python train.py --image_size=64 --encoder_kernel_size=3 --encoder_avg_pool_shortcut=false --decoder_width=256 --decoder_norm="layernorm" --decoder_norm_position="pre" --decoder_activation="squared_relu" --decoder_inner_norm=false --decoder_drop_path=0.1 --decoder_cross_attention_every=1 --beta2=0.99 --adamw_lr_other_params=0.0028 --l1_shrink=0.03 --lr_schedule="wsd_sqrt"
Rows from block 2 of the text decoder, named by matrix and row number. Rows with one number belong to one attention dimension. Each number is 500 + 25 x the weight over its row's rms, rounded and kept within 0 to 999. All counts start at 0. Numbers have three digits each. After the name is the row's rms in percent of the matrix's.
# q: cross-attention query (decoder.blocks.2.cross_attn.q.weight, 240x256), inputs 0-63
# k: cross-attention key (decoder.blocks.2.cross_attn.k.weight, 240x768), inputs 0-69
q.19 055:499515493463500500489507500497497547500502491486598474493516478505443506505479482504511502475500579466501548568544476488491483535509491494491484520501541498470505508504497491503372499468539502
k.19 098:502523496491501602489546518497502505488519446480377500500500500511479502500496502503505454478502501516432492500500494477497509477522500479499511451485505559496499503499502488501431498491501499501500502503500491
q.20 080:505489575501506447503499483497506637500501517484540479528500503502569528487490499494500536500500500458500500501522501501491521498501490496503497439470509487496504497500500500499462509504498507
k.20 078:502522501503500506498475504502511490511485499493467508501512503552533511501482498504494512487501500492500508501473497488498521499505500519518473560472496577503525498505493538503533533483502500500501498483500510
q.21 102:501500497512515470500501482496537548496497504493460504500511501475504510500502499506509506498502497486497497501500494498497497465531490500487506474395542469499435445546502507544446513542454503
k.21 100:500435511504499495499493489498500519496501500517505452443466497499462518500490499504500512509500475510467486506496547514528530482470503497496500499462478500502465511473499503495533549501499500500472497504524471
q.22 068:498500492501481525506534501503509595500504503499467490507499517568496511501501460495493496496508486501498500499501496496492496505516453501627534518529504501500499500494485498499501499476501487
k.22 095:516499460501476509502517522502528504497501476511402510536505499496435496494484504502500453498486501488499494497500488538464516533545499500508501508517471500502500510500533518500428545494498484497499528502500513
q.23 093:499484448502494505498494500507499509458496499525464500520493503532500492501476477488450501499581484500564493496500503502515472510537499501490501571548545481495412500462501516541462500513522458
k.23 087:512520402505500445513431496498492496502524470491497495507499500501511500499484492534478468467498498503502553486498473507502428504505523473500477481544496534497557497518486509482504469504498500507511489556538507
q.24 070:500511497490493483497499527500426704501481500501505501498506500505497499504500498503486504504465484506509508504496499499507524573509549508501501463541500504497506504510530496499460495507501498
k.24 107:500527503506499545497500508500501500522545535507658501463501521503452494502509497578498414502499495504558500502501500499498467459510520499506516497507503559497525436587506522497533480490500500510502490525532501
q.25 068:538488564499503468499499500504518571518493508502503500539499502515515504502499494498501537469498509475531458499511500498497505501498543496497497500390493499497503500472508502489351486502500509
k.25 101:496511495499488498512517498499499591506504505501506500497501499506505479502496489469499533503489498493519472501500459545470501529471547510500481527510504499520496505490498476496395508545494500501477501501471496
q.26 069:547499509497475506500502499482455599524486504457507493498488499493496502537426522500510510506499486532491504507507504514526491510506479517600490486530495534500499497505491527502500499475519478
k.26 092:498500505500475481503483492501485500539479484518501500561500498476499453494508550529510528494503500541517507500508487534505504498500460500500500541480501560492483558498512557500499491507479428521500504500504521
q.27 066:562500483483573492500508500502499530496497500503457496502489491562500504488500493501499526500512517496513410498498493492502519477490547500495489480496490497506498500498498515516271502504495539
k.27 094:500534499500491501503485497489501497507492514498471500497484469502536503501479504471508488501496496470492497489495502489465507483501500495490477498519505357507506506441500465533523486505505501496500502499505500
q.28 128:507500510451501527490500500497476512499510499498504507501454510511498526514498496483501490501494509496483504500501499491478505467453496498547454429608498498479482485497506497529407507436499496
k.28 117:481507466498504503475515513495513453499504493421515498501500501511511502496505507424481491458497497514493500500506500525455500494470495479496496484501486479553493500493535488499475448519499515498504462504499501
q.29 081:520485498487485456552497503427500554519501512504518503497498522516500500502488496431511495440490459500475498498568469513497487500509493507512497472484493419501496502495500499527470500506554500
k.29 090:499495532504501595500490511493405498501515527522494503498501491500421478507525500486481486497506500481497500500516499523500544504446507500502515583488559426497500491498501519498447546489500496566489490500507495
q.30 094:496476490509504496499525502484509575498509493508500497529487499475499412486485500501483500501546513497476498501507515501500502513496490494487503507488498497500500454500502490492443492485496510
k.30 100:499480481528487512492479497500552498501483459475451502499500500512466495500490526439494580501501495500500496491494509497514579532512498501481502495457500521502439500498513500499471479501502504498511500523491562
q.31 075:498500479497476497491502500500466599501500489483524500481500494444557513492496543549573497520446461505490510525498509432499502540503508499512543493429509511500508511572511502503428500548485501
k.31 111:508566521501501527498481521498535503501466495499411505512500494457504496482474505479504581506500482500507503506500500560500501471505499502524512461489493508498464526499511524500527499499500494498482556492500523
q.32 153:454504506497548505514517506503447562517501498495561500498499489499510486499496504507505542451490492502500500494447503492504502476450530506505469410419485508500514527500499498528479511515501496
k.32 127:497470564508535484500477514500536502533500547446473479501494499496455504500499520495486498503524501581496488501520493510503616507501500496477490502498500490487498500516516454505528500484501501501505475480495518
q.33 077:494467457530499499517497501505499562500496530488496556472499500479400508501483500499462501595504503504503480464463496498497495500500513500498523501575502498523482503502508493538413500502494497
k.33 099:498524501515500492495504479499502628468530499508524490500503500506482495465502487505480497501499490473505486507501501500506466486489502499507519500502493489495528501487492450531482425511499492499489494493500508
q.34 122:497449501505516500493487547485543514501503492536398424513500500514503587513497490537490480498526490511498470434550497510510508510500500501501519559496474499495520500474504500543486500499500563
k.34 128:498506471519500481496493492509499554499486499523373499505482498500387514513478478482508582514501501472504501497496488488503470495482504521500501564528501502499506502503493498499500499499500498496457564496502519
q.35 152:511549481504487442502500505508499571511519466499516503490494509501500514496451486510488539461537478484460486487446515512509530501502507497403484522396482543503570507520500501500484502500500496
k.35 117:493498501498497419499484481501499451509498487537415502495499509497486506502491500545503497506504497500500505479499508509423500551554512482500509484505500541506493547498447519508536500496508511498499513500504430
q.36 216:515500497495382502542435492497508498497499495499512464535547505505505496504504527485537505518493499494513495487511487503529503487537515518502571466510489501507525507441490500551504480516497470
k.36 147:500494538526501656495513500514501503502456496506499500512505500496508482495502504555506533513521498554520493497508500392452476521528500482498470525482555536501495519496489465486532502488500469502494516455500513
q.37 039:494498477474496497493521500503497622499494474500498499501485481455512516486487437511502499511584497479529503507506513464499473534500504487501489499530507492506500496454499501488347507538514557
k.37 080:494555490482503514501520423496500491488461503491469500501500499501506511502500507475500391480492485521496482499501501457470531493519501496505495495496496565500492488500500500513490495516499498500500501501515510
q.38 073:509502490512471518489500507494484679499486473488495499488500514504508500555500500532503496501504476510492495503499498506499486480533402503501500465572500502493522509498505499518452501501534490
k.38 090:511482482502506503498468503500503500499515502499517500425492500503501505502499505548492503492513500492508524499516507510511501493521503504509499526493482460519506484505526486494497455496498523500497509499500489
q.39 105:520459502513489476502474500521524657500499500515492500479460497504520517506495503501500505602495469501453499499503496509500501482504494504504497535465499502492500514510501519506444507501523519
k.39 110:489503506500458504498505500500504516504503498498501499490493498481501484500503502500498504539508508495497523496516501495498529531527501499504501637499499387498512499488515470528501500492542497501495501463499503
q.40 101:497488482536504497500471501501505579515522462502530502492501502518472505500496411497523423501576484494512499498486483500516505489500501493498503625504413500489520526500502513485480500459537480
k.40 113:499490469497480517511458505509535497502504489499538498508506500458514502500524515504490505501515500428507495495486500468500477589507437486503499484469510445495484500521500521556574470482500498504505499502499499
q.41 064:544486527545497493443500500473478554500483498493509500471519507504499530509500531500500507492511513498500498500503503493491498498522493497503490485533500490493496476501500497471441505487511503
k.41 084:503494501478505503500524518495499499486474483524472503542500501505487480503504501483500509485500482497512526498482540498573542502503505496500486524433499506503503488499513508501452554499500476500502471502505496
q.42 059:509493502483501524469479514503508507505496500527507561495518507498498504500477489501504496503498503499467477508453461495500502463500516589515492498499520500497501500475500499566358500499500502
k.42 087:500512500499502543503545504500499497504514536518445498433504501508494499499504463513488501532501497470502456512498505420452488515503500493486468459483488548515584459497507501500458540482518503510495498496488518
q.43 082:453481489567495497496515502505494537507501501498556513500570500481500492500500499499515498500482497509505504348452505496502496504494489499404489524495501510505499493489492499507443499516502497
k.43 094:492483498491496521499521489502507511500425501521516498485508500504460501496505471514500564502502500571502514499501531498542572539511507511494474473442519498500498504507463505500502505508524494498513501501493548
q.44 084:496500550501478533493494499495470516522493500498478504459521499476482507500496503499500500489518512498477479496501500479496487534495548500498504530554524500499495488526500499508338502498491511
k.44 094:500497477509495506500518503500532523502510573501484500507500507512547492495508500463494490515504496513500501508500497492471498474529501520499508372465500485490499503494449503500409508568499499500514519500503518
q.45 110:502541451454520500482497535506502608476529499499505506522485500500502473503482424500547501514489499507500456470494523500487502500478572501498500503443502486501503510494514504501493502463498512
k.45 139:488461520490491499500438499508509499501484480492509500501509498499525442500501497503486500484498500503497517495501503509497427583520500504504505499499490502499502475503531500505537464500499507500461490493494509
q.46 051:512510501381490523487526506500547578472485498497499500545485500470498506500484492472500496543512503501492493488483511502474500452500473500498502498496500500505501500502498519491416482473500500
k.46 088:499581503500501525498483498500503468478500503506420500538500498509558410488523486505500562498502501500498497506502501551454501526624417498502457546453499467504494491501502566515511495432499498499501469501495528
q.47 109:504498499528512499524403483509525598499468501510509509439500507439499513491542620517499400465488497500499504518497518481500508501493489493500501492519538510496501498497497500437466491500467501
k.47 126:504517491498501497497495506500499492500472517495434497499500510500467529514500468494500521509500497558488502506500506602552511492479501498490501500476500514512502467437516499500407498500498500500499496502545498
q.48 068:524486448500499511497481505502492453486485469502507492490509491482503508486470527484489505455502504505524511501501500495499489503493425499500506498548504503499500507538461497485509493526646499
k.48 075:501497506536495485465500499495504497496484448498444520499495500516496599500507503497491477491509502507562494560494490496511533475553497490511511446655516498500497505436484478500492496500500545495500495498501508
q.49 223:494536496497504506438493503499479502463498502525498509455510495529463517468501519502503498504507499509519507557502534500490448500465574495508490482457497479494548498510493509500491482489492443
k.49 119:477477499539497527508439491500489519500454520486486479435499503500483496502499499541499484496525504497480500475446501492560494578501501519528505560313530500499474498569500500502543500495501565502494512515498516
q.50 040:501503466553504541501503492518449534516500552484532469498506455497484531493500478503501493514530538500503501563507506436511501490478496502487490503548506473556515502500506498482455518472531486
k.50 081:498496490497508502461498484504496489499457500526489499537503507477537373499496508495494507490501499502510494500497497519466507488510497500505487576503502501489499505501482530500501507479494507500478499502499499
q.51 072:496504486500511518497500488506476463506507483482515498490514499505444487498496503499501503498535491505498497587500498504517469500488576500519518482475478472488500497507502494509510494487472496
k.51 085:521498503501492517546412498500477490481486498502516507500483497507518492500502551499506495500495499498503507504474507518499504520501499535499500473388500505534503498495517481505498498506518489502503487500500500
q.52 049:502438495504518523446501575492487484497494515487365500499481516499491499506482491502440483484514520497492402572499506449509485436499502496513500504487504491486506497496505496507500517533500500
k.52 055:510496496587497490495486516493494572500494436495502531501495500495507379500502500477492539501500480516505497501519516584475440503491500524502501471388522499519492495439492501513498534503478552498498500513508495
q.53 032:489527470498465569492489526513493496500487501491507475495477477374500500464501484500498449476478542516525500495497563496565495516501473493494420496503456470470497497409488506502449528525499503
k.53 058:505500494519495517499500549504469502485501499498510534531502501500496497500488500499494454499500504503501508507492483505470527545501465499499496499494479507497496500465498490500494501500484507502500501503500509
q.54 085:509526490503498526499486504498496493496485501500476487487503500517498507577499515510477501504482512526507543533501503494490501503485428515496476528502509500490513501507504507505495485494502497
k.54 089:500508500536500509490505500512515483490431480497564500502505500502499511501483466463498501500510500493509502484506499491500399511488494516475494532498510496500500455470518411500512504464495485469501500500491491
q.55 143:492481494450498526472493501497475503502480517490479497535508508619481500504500500501496476523501507489519501494496505491500500499500483512487500575476513465505500497493501495514493502536502494
k.55 126:498517500624499500504494518509468501504469494474515488495524519496495513500501496464501483494500542495499510510526501502475510499507486497484499387431477511493512490500477501497503502502497496494495500491503495
q.56 137:442502452445491517500484493499491487459517522500486547497500500500485500504501486496499500500501431494498504500501501466501502462493498486548459495505504482497492501461526526473500501467441545
k.56 104:498524499499493545491529440500504502475482489566467486511501515499501479486499493500529464493457489496498478511470492501494502448513464499503516524498471503519500499500502498491522499496494484522511498493502498
q.57 126:520509405518490509503506500504501499502489496500502497501499507501445495502498507505508497506485513500464499501508484491501517500496500502498485506498501584496511494512499491556499475497500507
k.57 108:499498454504501534499509495494500530510435509505536511485500489490532454519563500505504516574496499517500482430494497487515445496495500468504503474462499500502503495504469500499504505492526497502495499495500508
q.58 057:497503494491502499488497493500515442489468492519524500477501489426528546496499534528481502535466502501496481519500473553502495533503568499509490492524512508503507455582494506504528515482509503
k.58 070:511489497512500489490501501500491501499477500511444511493505467487505399489501500498498499498499498448506512547511501514574510563520491499498506438490496490504501498462504476450451517503501382498507499457511500
q.59 074:500492496515485508498510470505490490505500557505497551501497501503528491500521518500507491461497507499497491488501500517634505510504463497484493583458501498498495502524502500513500507506506507
k.59 072:499425498499500531460492493500497454495461487510524530490497499482480486498554493428504496501502487500499504461558498499496502493510504542499514501683500500504509500500487514500500497498501469500504501487501498
q.60 089:546508481468475496483497542549544453498401500546492495494502498497548498506474503499445498511500496518498501531496504496542522500501477508522503498497498519499480455567454494494435462511573501
k.60 088:500539483498528501558507500481504507502505505491503501407504500508515494501501516490518565490501503490503472495505497500501503478504500496500510510494483500491495516514489501488496548516515520500500496500478500
q.61 089:456498435511489505493513503476495459492463500504547494526494500536547502500500486499498524491476514528495486470502560484499519511529502522499512497514499502500503511568500497511479500507522501
k.61 107:513406498495500504501500516500503500501494492506556517532490511500495444499501509501505505500503500507497495576494504495503552523497500515496501534612498504505487508500515500492454510503504472498497501499500501
q.62 062:533445495480506495540519487492530426500513524443509534488473506502493489499497493495521518471507455479451563498450509502502498488498540500459535450500499515504501502507499493503447524513500497
k.62 087:501505499500498411496511491500499482502469512465578496486501499495500598500455501480473549506496496509518516503476492528515487504511500510500508556256491499516500502477511446500485498502507577499502499489508499
q.63 068:464396496460491504461498500499568436504484505495503515503454500501499495490500506474448525530438512487542491535501501554503500501502497503527468524501487462492498499502506500508499500495501499
k.63 083:500478485510500505494487500526537510506519432502504504669490471496513542498505504500505499500502494492498498519498491499483486490486498500507486538445494500500500498501503494492540492466485528517500494496512502
q.64 067:518496453504504501500497504502494473529431500500483498550503504496586509495505477499463498497521466490572471534516464514480492455499500500527510486557485469506490516486494500480479502495541499
k.64 086:502469513481464503509527500496520502498485541539526500483504491495469441495503507483506475499500500496504478482515502499496453491533501495500506505559507497499500494469495491510488498500492599500500500491502495
q.65 084:492496478546499504494523515504487485526498513428528499499455500505527490491509499487499515496538517456512516508517522493541513500539493491524478506443452497503460519499498498503500526500532523
k.65 083:505510496516495597494528480502526486500501511568517515458502502504496486497477499512513503507502520500526509482526474500501476501520496525499497487491498482497506512500500500500493511479500564520513492416519510
q.66 093:499609485495487496491500499496491493508501469530493509519501498501435501504500565500514506503472533504533461562491501515509498484500482502544478495462500500502481500523496502430505481487493499
k.66 087:513484510492485603492518528499509516499392483511500500496503507483666510511491498451512409488504508495500488540529500436483500501499497501503489500498501495489486501456495493503560492495504489501500513496500469
q.67 036:499493484507498514501513522499491480456461480497454497503496497440500525501504486501493479495493499500496578545464512454475508500515392499488485512537495502510500540496503497477497501587513507
k.67 080:499502495499487505501495511503501514501495504516452514252508497493569521500493501393496501502491500494511500492467500472486501493579498500498499533543494500501502462499492514519491464507510569539506499500496500
q.68 041:443501482530509541489509443460503480499502518524491502499514504502496501480496533484507497500494512500409535451501504500475505503490480501498544472571499480496507500498521497516504483515498508
k.68 082:493476491499469514512483500520497505501460498500485500500489501503428493498499499483494491507496499508492497474500502499500502502496501503500486500568500501500504477538502500502504507500500641500495502500500497
q.69 107:502500469481434499549497494500513491502488507536586497506496494451496495504506498494498487496524509490496500508533547479500508501500443497508500529523504498501503497486428499486479499518503490
k.69 099:505510494500495508487513535512497504497633478483433489472491502498491474504498501498491509504501492503499500520486476483442502492499489499494504530510493503507496516488501495489504495500500420499489503498520500
q.70 081:469503452501486495565503518501495495487486507522514489501533485505519492507500483502508483500510502500498498508505502552497513497526514504500460488497523503500479478504498500496440493507525471
k.70 083:489516525536501482495501497500502502499545502496503505493499499500463509500494494506510299503500501498500491511572497474500508482517498501512500424614504500500496494534481502498496464504498516500485502505506534
q.71 069:518488474499490516473511484494506496530493539510515519509474574506507453482505496511430500499501506517552501492504467498471503494503530503501501409507515493542513532500499500485398500486541508
k.71 079:498486487499501509492542499502502498502496516501513495501500505463550498503486503480520430499501515587500516510483488500502503535496514528497497498509491500500527492497517500490437492501493592503494497497499495
q.72 049:494511479503513513492501519516498441499495493495499489522503515512501487519500503509500493499524505524517502512509532518534503482506419531511495503497499545513503498490497477479512481444508500
k.72 064:486543506501492540502496466498511524462628489483503502472497503497541379500498519494496503495505501513507490500496513495525457503494498501503498436454483499500525500432495505496501591500515482488499498500511478
q.73 044:486506494536500505497463549504474481499499497514539495415540499499501541525504505500507500504523529487490516517482512507513494490495508525500509490564514503500491504492502500494513475524500494
k.73 065:510499500560515541503489496507503501499505412499632494471493471505485535502497500499500582525502500543498498510493496500475504503498482496498492538503496506496501514507496448485481486500473501501497482501506501
q.74 044:515498480499485499505501510479479472522500500433495503515500500500495501499500466500605500437584505472488496507500498466512502406498420502499442521598496502501487549486505500517502503473501502
k.74 064:495499500493489531502501498500489502486462501500519486531470499501515461500502507492500510499504514482492508493519497504498500480492491500497510502418501502500474498500555469497508484507500481500475496501503495
q.75 037:499504487482538500483523506498488486493499503500545504504473471440502501496518494500499506477493495531548501521500489493542500534500517500499431502506486501511499503515514499504488503484505507
k.75 064:495487517515491495469503514488504514491492477500532497499506498487495454505449500475507559507527477498499493503479500501476499481511487485500503516449473483497518500437498305504509494511488441500488500457493509
q.76 118:477517511583542517500509536500501496487500430502464492504494493524482472497505437502496500459489500500528517503500598482415509492485476482495483548483531547502532500477456513493500501493503516
k.76 134:482505509541489497500516500499502523493502499513497492453485503489465531501500502498500487500497488498496498506499450451490501487526494494488498500543500496501480505529497497481576481497506553531522471512509500
q.77 065:480487466360499503490516513516498481502478495500494504488486497483518490508501457491502497498506522501499489480502523475467502495512512506497528397401504502499514503586498498505436497493536488
k.77 068:500502462510504402502511513493550500501526493489531497404498499466512500505518505493503471505487503500521500498570498513498495480486509501497500496488500495435470473540501536500487484507509440494500509498501496
q.78 078:494501495517514522502499500494505454580491453456493493548496544487503507511497513491494576501473507500518528457491497528490513496498507512569499576486500489502495504481500519486486501502502467
k.78 087:492475500501502650507495506495498501497471460466529510616507492498483536501491503492502572476504502499520500516502495501481436471495473504487478525492499500502541467497496510501500519496494516462497484514491526
q.79 065:514524501481461548529499497500507462504439502458559515519485500499491477490512501497481481454484487500521410493510499478504517466470496500507490488501479483504501527501502492497492516495486499
k.79 075:501507501489501552506494503491501493502556505475533498499482505488535422501552505499491480491517504502500504531471475580516532561551511510476503469363449515501506514498513505493501520495474528503500489513527496
q.80 146:494511467523515481517498497500526441585498469495524500489509500487533500500508472500495561519498499503498465506499500488508495508515501498504500599578496475498454505498502470496509500501500500
k.80 097:496486506501502503501503535508499544500475467498507493522510519502531498501514528469502579485506489496509489384505500485442485488543501497512514461535496499500500483513492507498500527502501491500500538499490506
q.81 088:467505475511523497500502483501523496484480505523501502479496496487564501488492505498493498505501499512500472499499494488491522512502561504500564510529502512512459443509514501443406500472528528
k.81 080:500471507491507513513494501501496505481491555502549500547532501487491514497493510510489484497497503492502477517501497500515570501503506500472499512695479500493527496502519501500494487500494596498479494499490516
q.82 071:521466497496515506501505506500491480503501497492628498487498423501516464481497498506514496502608530506450564510496496486512501525500500499456500490500481502499507502506504502501500499477500502
k.82 079:505518516500519501505499468498555501488517486484533495536500505517554439499500509504499619513499508507488500521486499500499513519504503515506515567442499499523491501505505481498512502519509496515521510487510505
q.83 166:515547504507492497500472505513492503488515502503486499500506497573499517519496520498519503502498505543496497502503501496498504499450549518410469500422540501480563495527499500488527478480494487
k.83 113:496488493586502512506500462486482473508580504464507492502521491525517365496495499540499463506499497506486497498489505542498513494491527500504500483498469503523479585489506531510500545531493502517461477546500502
q.84 138:503506485543499509522493477466563464496499500517507499512498497490532423488501473492481495515563494491498491457503492532501517499511518466501535545505498497496504483497499471494495501502517501
k.84 099:502508499485503509492478468503494495502546486502573504588510500492502680523499496540511515526518508500507490494456515495498445490461514494505490512489485498495506504500506504524502430500500488505500497500500508
q.85 042:453473409499503500551504466500489495486512508502504511429508500532501505507499507495500504488498525498505492543487500586511492501494503500510511532520547518503504500586508509481494495455494500
k.85 059:492477468498498527496463506501494498500528415520459512522493498492451486500460499515487378507515500465503502532524500496496496486496500500502485562580487506499492501502499501502474526501507344508501500501504499
q.86 058:502497501551516450519468497504571490501512511505515501511515500501492504503495506494491500493488477508498500511501499544522481496499490503499475482450465452499498492485514480379487505501468500
k.86 085:492511507500507532444492505503543509500464487521506500603502499513502503501371516468466504490499512484501498509533492503449505491440491487519501515351498501488502494498508499501504503491499549517494514501474493
q.87 098:491497466498496501493501487498510479524533522503470505500492500496421500495498445487486507478498463497592499504491504511505484502499506432520528479513485497496466493521505464437489502480453509
k.87 100:495478430496500500499503495498418508507502439504528547488499498496505506500501497503501476500492464508517504429501519516510542487512500517469524467581516522499505509497520505501500436525498510500511534481501450
q.88 078:471528456496516494520506534408456499497496497477498518543503503485532502512493498535498499501521502501511498452440524497529476500503488506507511457507495501504497491487508499490511482496473501
k.88 085:490504487544500477500500500508497498502483440483465500481510489481550455517489498497503474498498478503498498500477437527515505441490504495500499402527500499498500500536483522499545501496500467493492539508502494
q.89 065:557490522500526512471494507494545480501506518501524500500500477483634502502500488500499501501495499490501500497529504507508472503501491508502487466500507500499503500498494491496510502481490496
k.89 063:503525499500513486505500496500514490499511511515494506360506499510466502494496494439518501500481500502496501629499505500499497510500496513507497497506517500504500476417501458500496517508508563504499498498510500
q.90 057:501476476501516508498481430502507421487520494499524517498499502505494500500497533503481504499521473495489495504499502564508489515492495494494534502650495428479502498522503499479523497478491502
k.90 100:503497504504505501500495509480516475501493470478505494565512502509468612500500519496499537504498500500503493516499512496500499489492504501494499593465493500497535498545500509488497500506500512490498499496517491
q.91 072:501492481490500557506493500477497432503500485481573504474501475495503474500526453472492500498505491478488499486489512481454497500493505502489479562458478510504509530503505456489413508510500505
k.91 093:498494500466500498504498508489507499502383510504564497507500520499517538506516500483485481500503515478504499500532500499517490499498499491497501542283490480501503499540516527506529501502500479500496494511515506
q.92 048:506486491503498512509516505494501518497483500549515511530507487500518501480508504498514504508455507506501492526479490504500501501500498500487502502522503499479500502540503537510508497520516490
k.92 064:501509500519475531498509502501498483500479492505472488506495505454507477501493498509509400502493501507505513495491491502551519534498477502487504498634501501500500501497534499499527468515493537494512502462500488
q.93 098:666504504496492588505492498529497465497471499502503500474493493507515480499530491497478560498475492498502588495523518496495503380497501502477492415561500487501529510492501492500492492502492502
k.93 097:512514554509512474491510519502500500502504482490512497380520501505469537509506454576457541493497503485508509503469494501485468501490500502499495473485501515499506509523506500508499543494492511495488486498500500
q.94 055:505492515504499491496493501499502469500502508497507508493501500551515497505493504486557504500491487500501497560492497512505500500498499499489475492459505502492506500500497499497472490493499500
k.94 056:504530497511503486495502502501487484502498548466488499510511499499510495497497520506523389504514504500500504528502498576510494526497497500492501490535494498505500486502520502499499476499478528485518508499516460
q.95 093:496497493538495500493502499476495476500454475497499490500496524497358533531517507503531420500516434494491531510504500503488502471488486498499485504514496501499494489498497492525501475500463502
k.95 098:505527498501519483519493527512492577500508474494507506505492500529494566499510491513515506516500482498502487496404518450525490498502508504495503524503503501497495439499500476494483506507489500500514443497471487
q.96 127:531500568495501519497495500499514518484514435594502501501497512462498478509490463500452499498502496499489505509493495542505484509501509499507532493439502496498501473522507450500540500498501496
k.96 112:355499516500513498492493509501493470430503500499443518501510498489503526495509495511510481499500499493500500504490500495441534502498500430501501451543516500515505467503500492499490469500496499499495493503578497
q.97 139:501483526565477458507509482506484487512497507503508531454498501501505510492499503495497496518553498498500492509505500507454548494499579515502495492500505479493500491499500498498583550511487461
k.97 107:487500492531517492526470502500534500496527495517527500501500502492546515518445500505488419510496470420500501501492498500477476510497493496499499505506493488500496503497503494498500505571549511502507494500502482
q.98 056:501491614494495488501498523491499428502500500500507492506505505505506561494501529500500492501466475561494558504506502495502491501503503502526514497503501557500504508513501511500667498496495503
k.98 068:504494486498501504496466465500465509498439497500385506498512501513589494502506502499467515497505502447499508514518500490512512502495475500507499499577493505505493544482507495501494587435492500500507518466411499
q.99 083:532495541495500488499501484506501515497501500498486500498499499511492510498478499501500496510516494504500503490497499522502490439500441504494500493395498501505502498503504500505594501495501499
k.99 073:469490518501474478500487497509516520500496498502404498454503500501500505482464500492499489499500494517500542491503498495496483556500502496506498506509507506502510487494501496489523513526501498498427500499501521
q.100 105:500500656549548478499502498527487486502489500499505507485493438522501497499499490500501499491504495501481452448499402500500498496558501505500510481497499502500501500521506500512559501499500500
k.100 089:514506507499517496498508501498503498495503509503510495474503501498506527502549500483491531508501507501497487503497504502494481509498508500492501457429511493501498498511496481504497471504497490519500497500522481
q.101 090:500502667495510458495575503497480494508501496500498504477505542504498500502500522498487522496493501533480501499532502495500482504494486503490505463485502512493498591498500478493592489485500504
k.101 083:464519516496500499523512488489391457485504503501533503497490502510504467493507499488564501502477507500507526550499510535499649482528513508507496546486501499499500466500523495514500489500492505500527506502500501
q.102 089:492502605497497499523511502499473486501494500522475500500509512502504490503498499475502502514486586510477438499500504502499474489496498531493502479527470502446471504492487501498683498499498500
k.102 063:406486467502469497475509542500549493460501491513451497488504500497497498470496498493503501504504491498588502531532534536487494525506496504502498528506483502483502401517504491502496394505502520497508499501503500
q.103 178:457512597496501459506498511499541531503517516501499495499501497488539462506506498481500502510497499545503499414500501492500497500506461546436632505491481502481500489507492500534510487497499500
k.103 114:496490489507490389499535469500495412503550500501486500505516502500476501501500501500514528504520468487498501500507516493513570511499514502508501411515497498500500494513513498494510385532498501501503498501501520
q.104 215:500417589509471438500512522500552494508494510547446491542525503502533515494498524483491501514470548502505504484501489483509507476513516531534553576490497488499499517448475523501507541512517500
k.104 119:478504461498500477500499532502482437500571521507522499500500504511451501514508499499499497499512525574505531502506512457500672509469522500495502508488494493490512504497500510501499433519446504500499500502505502
q.105 138:487475628486496495500511500491488527495506497493500503521492515506517422483503506499490500501464497508547515483502495498501506436502500503554502615499484486487502477493470514501571470507499562
k.105 098:427499463508487499473528558502499497470500499499483502501516500459500502495498509520507500483500490524501497497496524503504630515508500496494529506502492496497499499511500496498512521494512508492501505480504462
q.106 105:500495553487473503499495502501510555501455557525495501508494507539505603490480487500468504503501548495495510473529503507524500498532495532503504505522483495499459501491502502510514553519466492
k.106 079:490497441502482504438496518487508500500492496515451501488496503489500522497500506501508481490503451484513500496491491489479475478498492508573518617560503501500504505496502496499555506533534500514498490499566518
q.107 094:505500500510500541493497500485493545484511499498481506557497501506494502499499499506528501498512532485489495499495491502501465484487498505559477523431498517549499519473500526498555499492548445
k.107 066:460456504523503494538502485500500472504510522500471481515503501521450500518500533503527435499500519498512499479501498497501518557496502489503495561516496531539522500495499511499469515503498499510511499508572552
q.108 074:491413595474482508490489501501486633501488503498507426521502535497498499502495502509497504494611496502510499479500499482499484509500507507509500530429513504502509501509498499493637501499515500
k.108 086:524481543489502482572495487526552505503478485503472462497501498500502500498508498486496534501500502496500511536501504503500507500501487505484497540501501499488504495473504500500500415493468494498498528504451534
q.109 123:512480588516464480502509496506504544505464497531509498493538502493512501502501520500504498561500497490469500491493513506502497484505544526499508473428497500499449480498504509490530499490473499
k.109 102:511503511485498515499499499510512498483475494489522500500504502467515487507516493508518500467515531500505511497498491499499582500497507490489486516486499500499485498496502514499493539503497502563501498497499507
q.110 082:502499495510497514504486515514478499502500447584541498486491451504502501465500499536505501510554463491502483589482515500496514481494481500503419470477505505511502490508499515497621500517502496
k.110 088:493503488500543494500521569503500501495505492508507499497501502517498500507491526505487501500491500491480504493532540462486384499511499498500496480452501500494503501502503498500456473506511516503509500500375488
q.111 095:500506586498515537492499520514512507500531500510496510500449476492484483475504498496490530495494529491523475538429500485498502508492496451469478480476501513499500495510504500466578466502513490
k.111 076:411489503518510488500498501502525497501501505501445500494518501502501503500486501500491492502512500507506471515502505477520389496496550501501502520390491500493514502504493438505514427496499532512515498504502536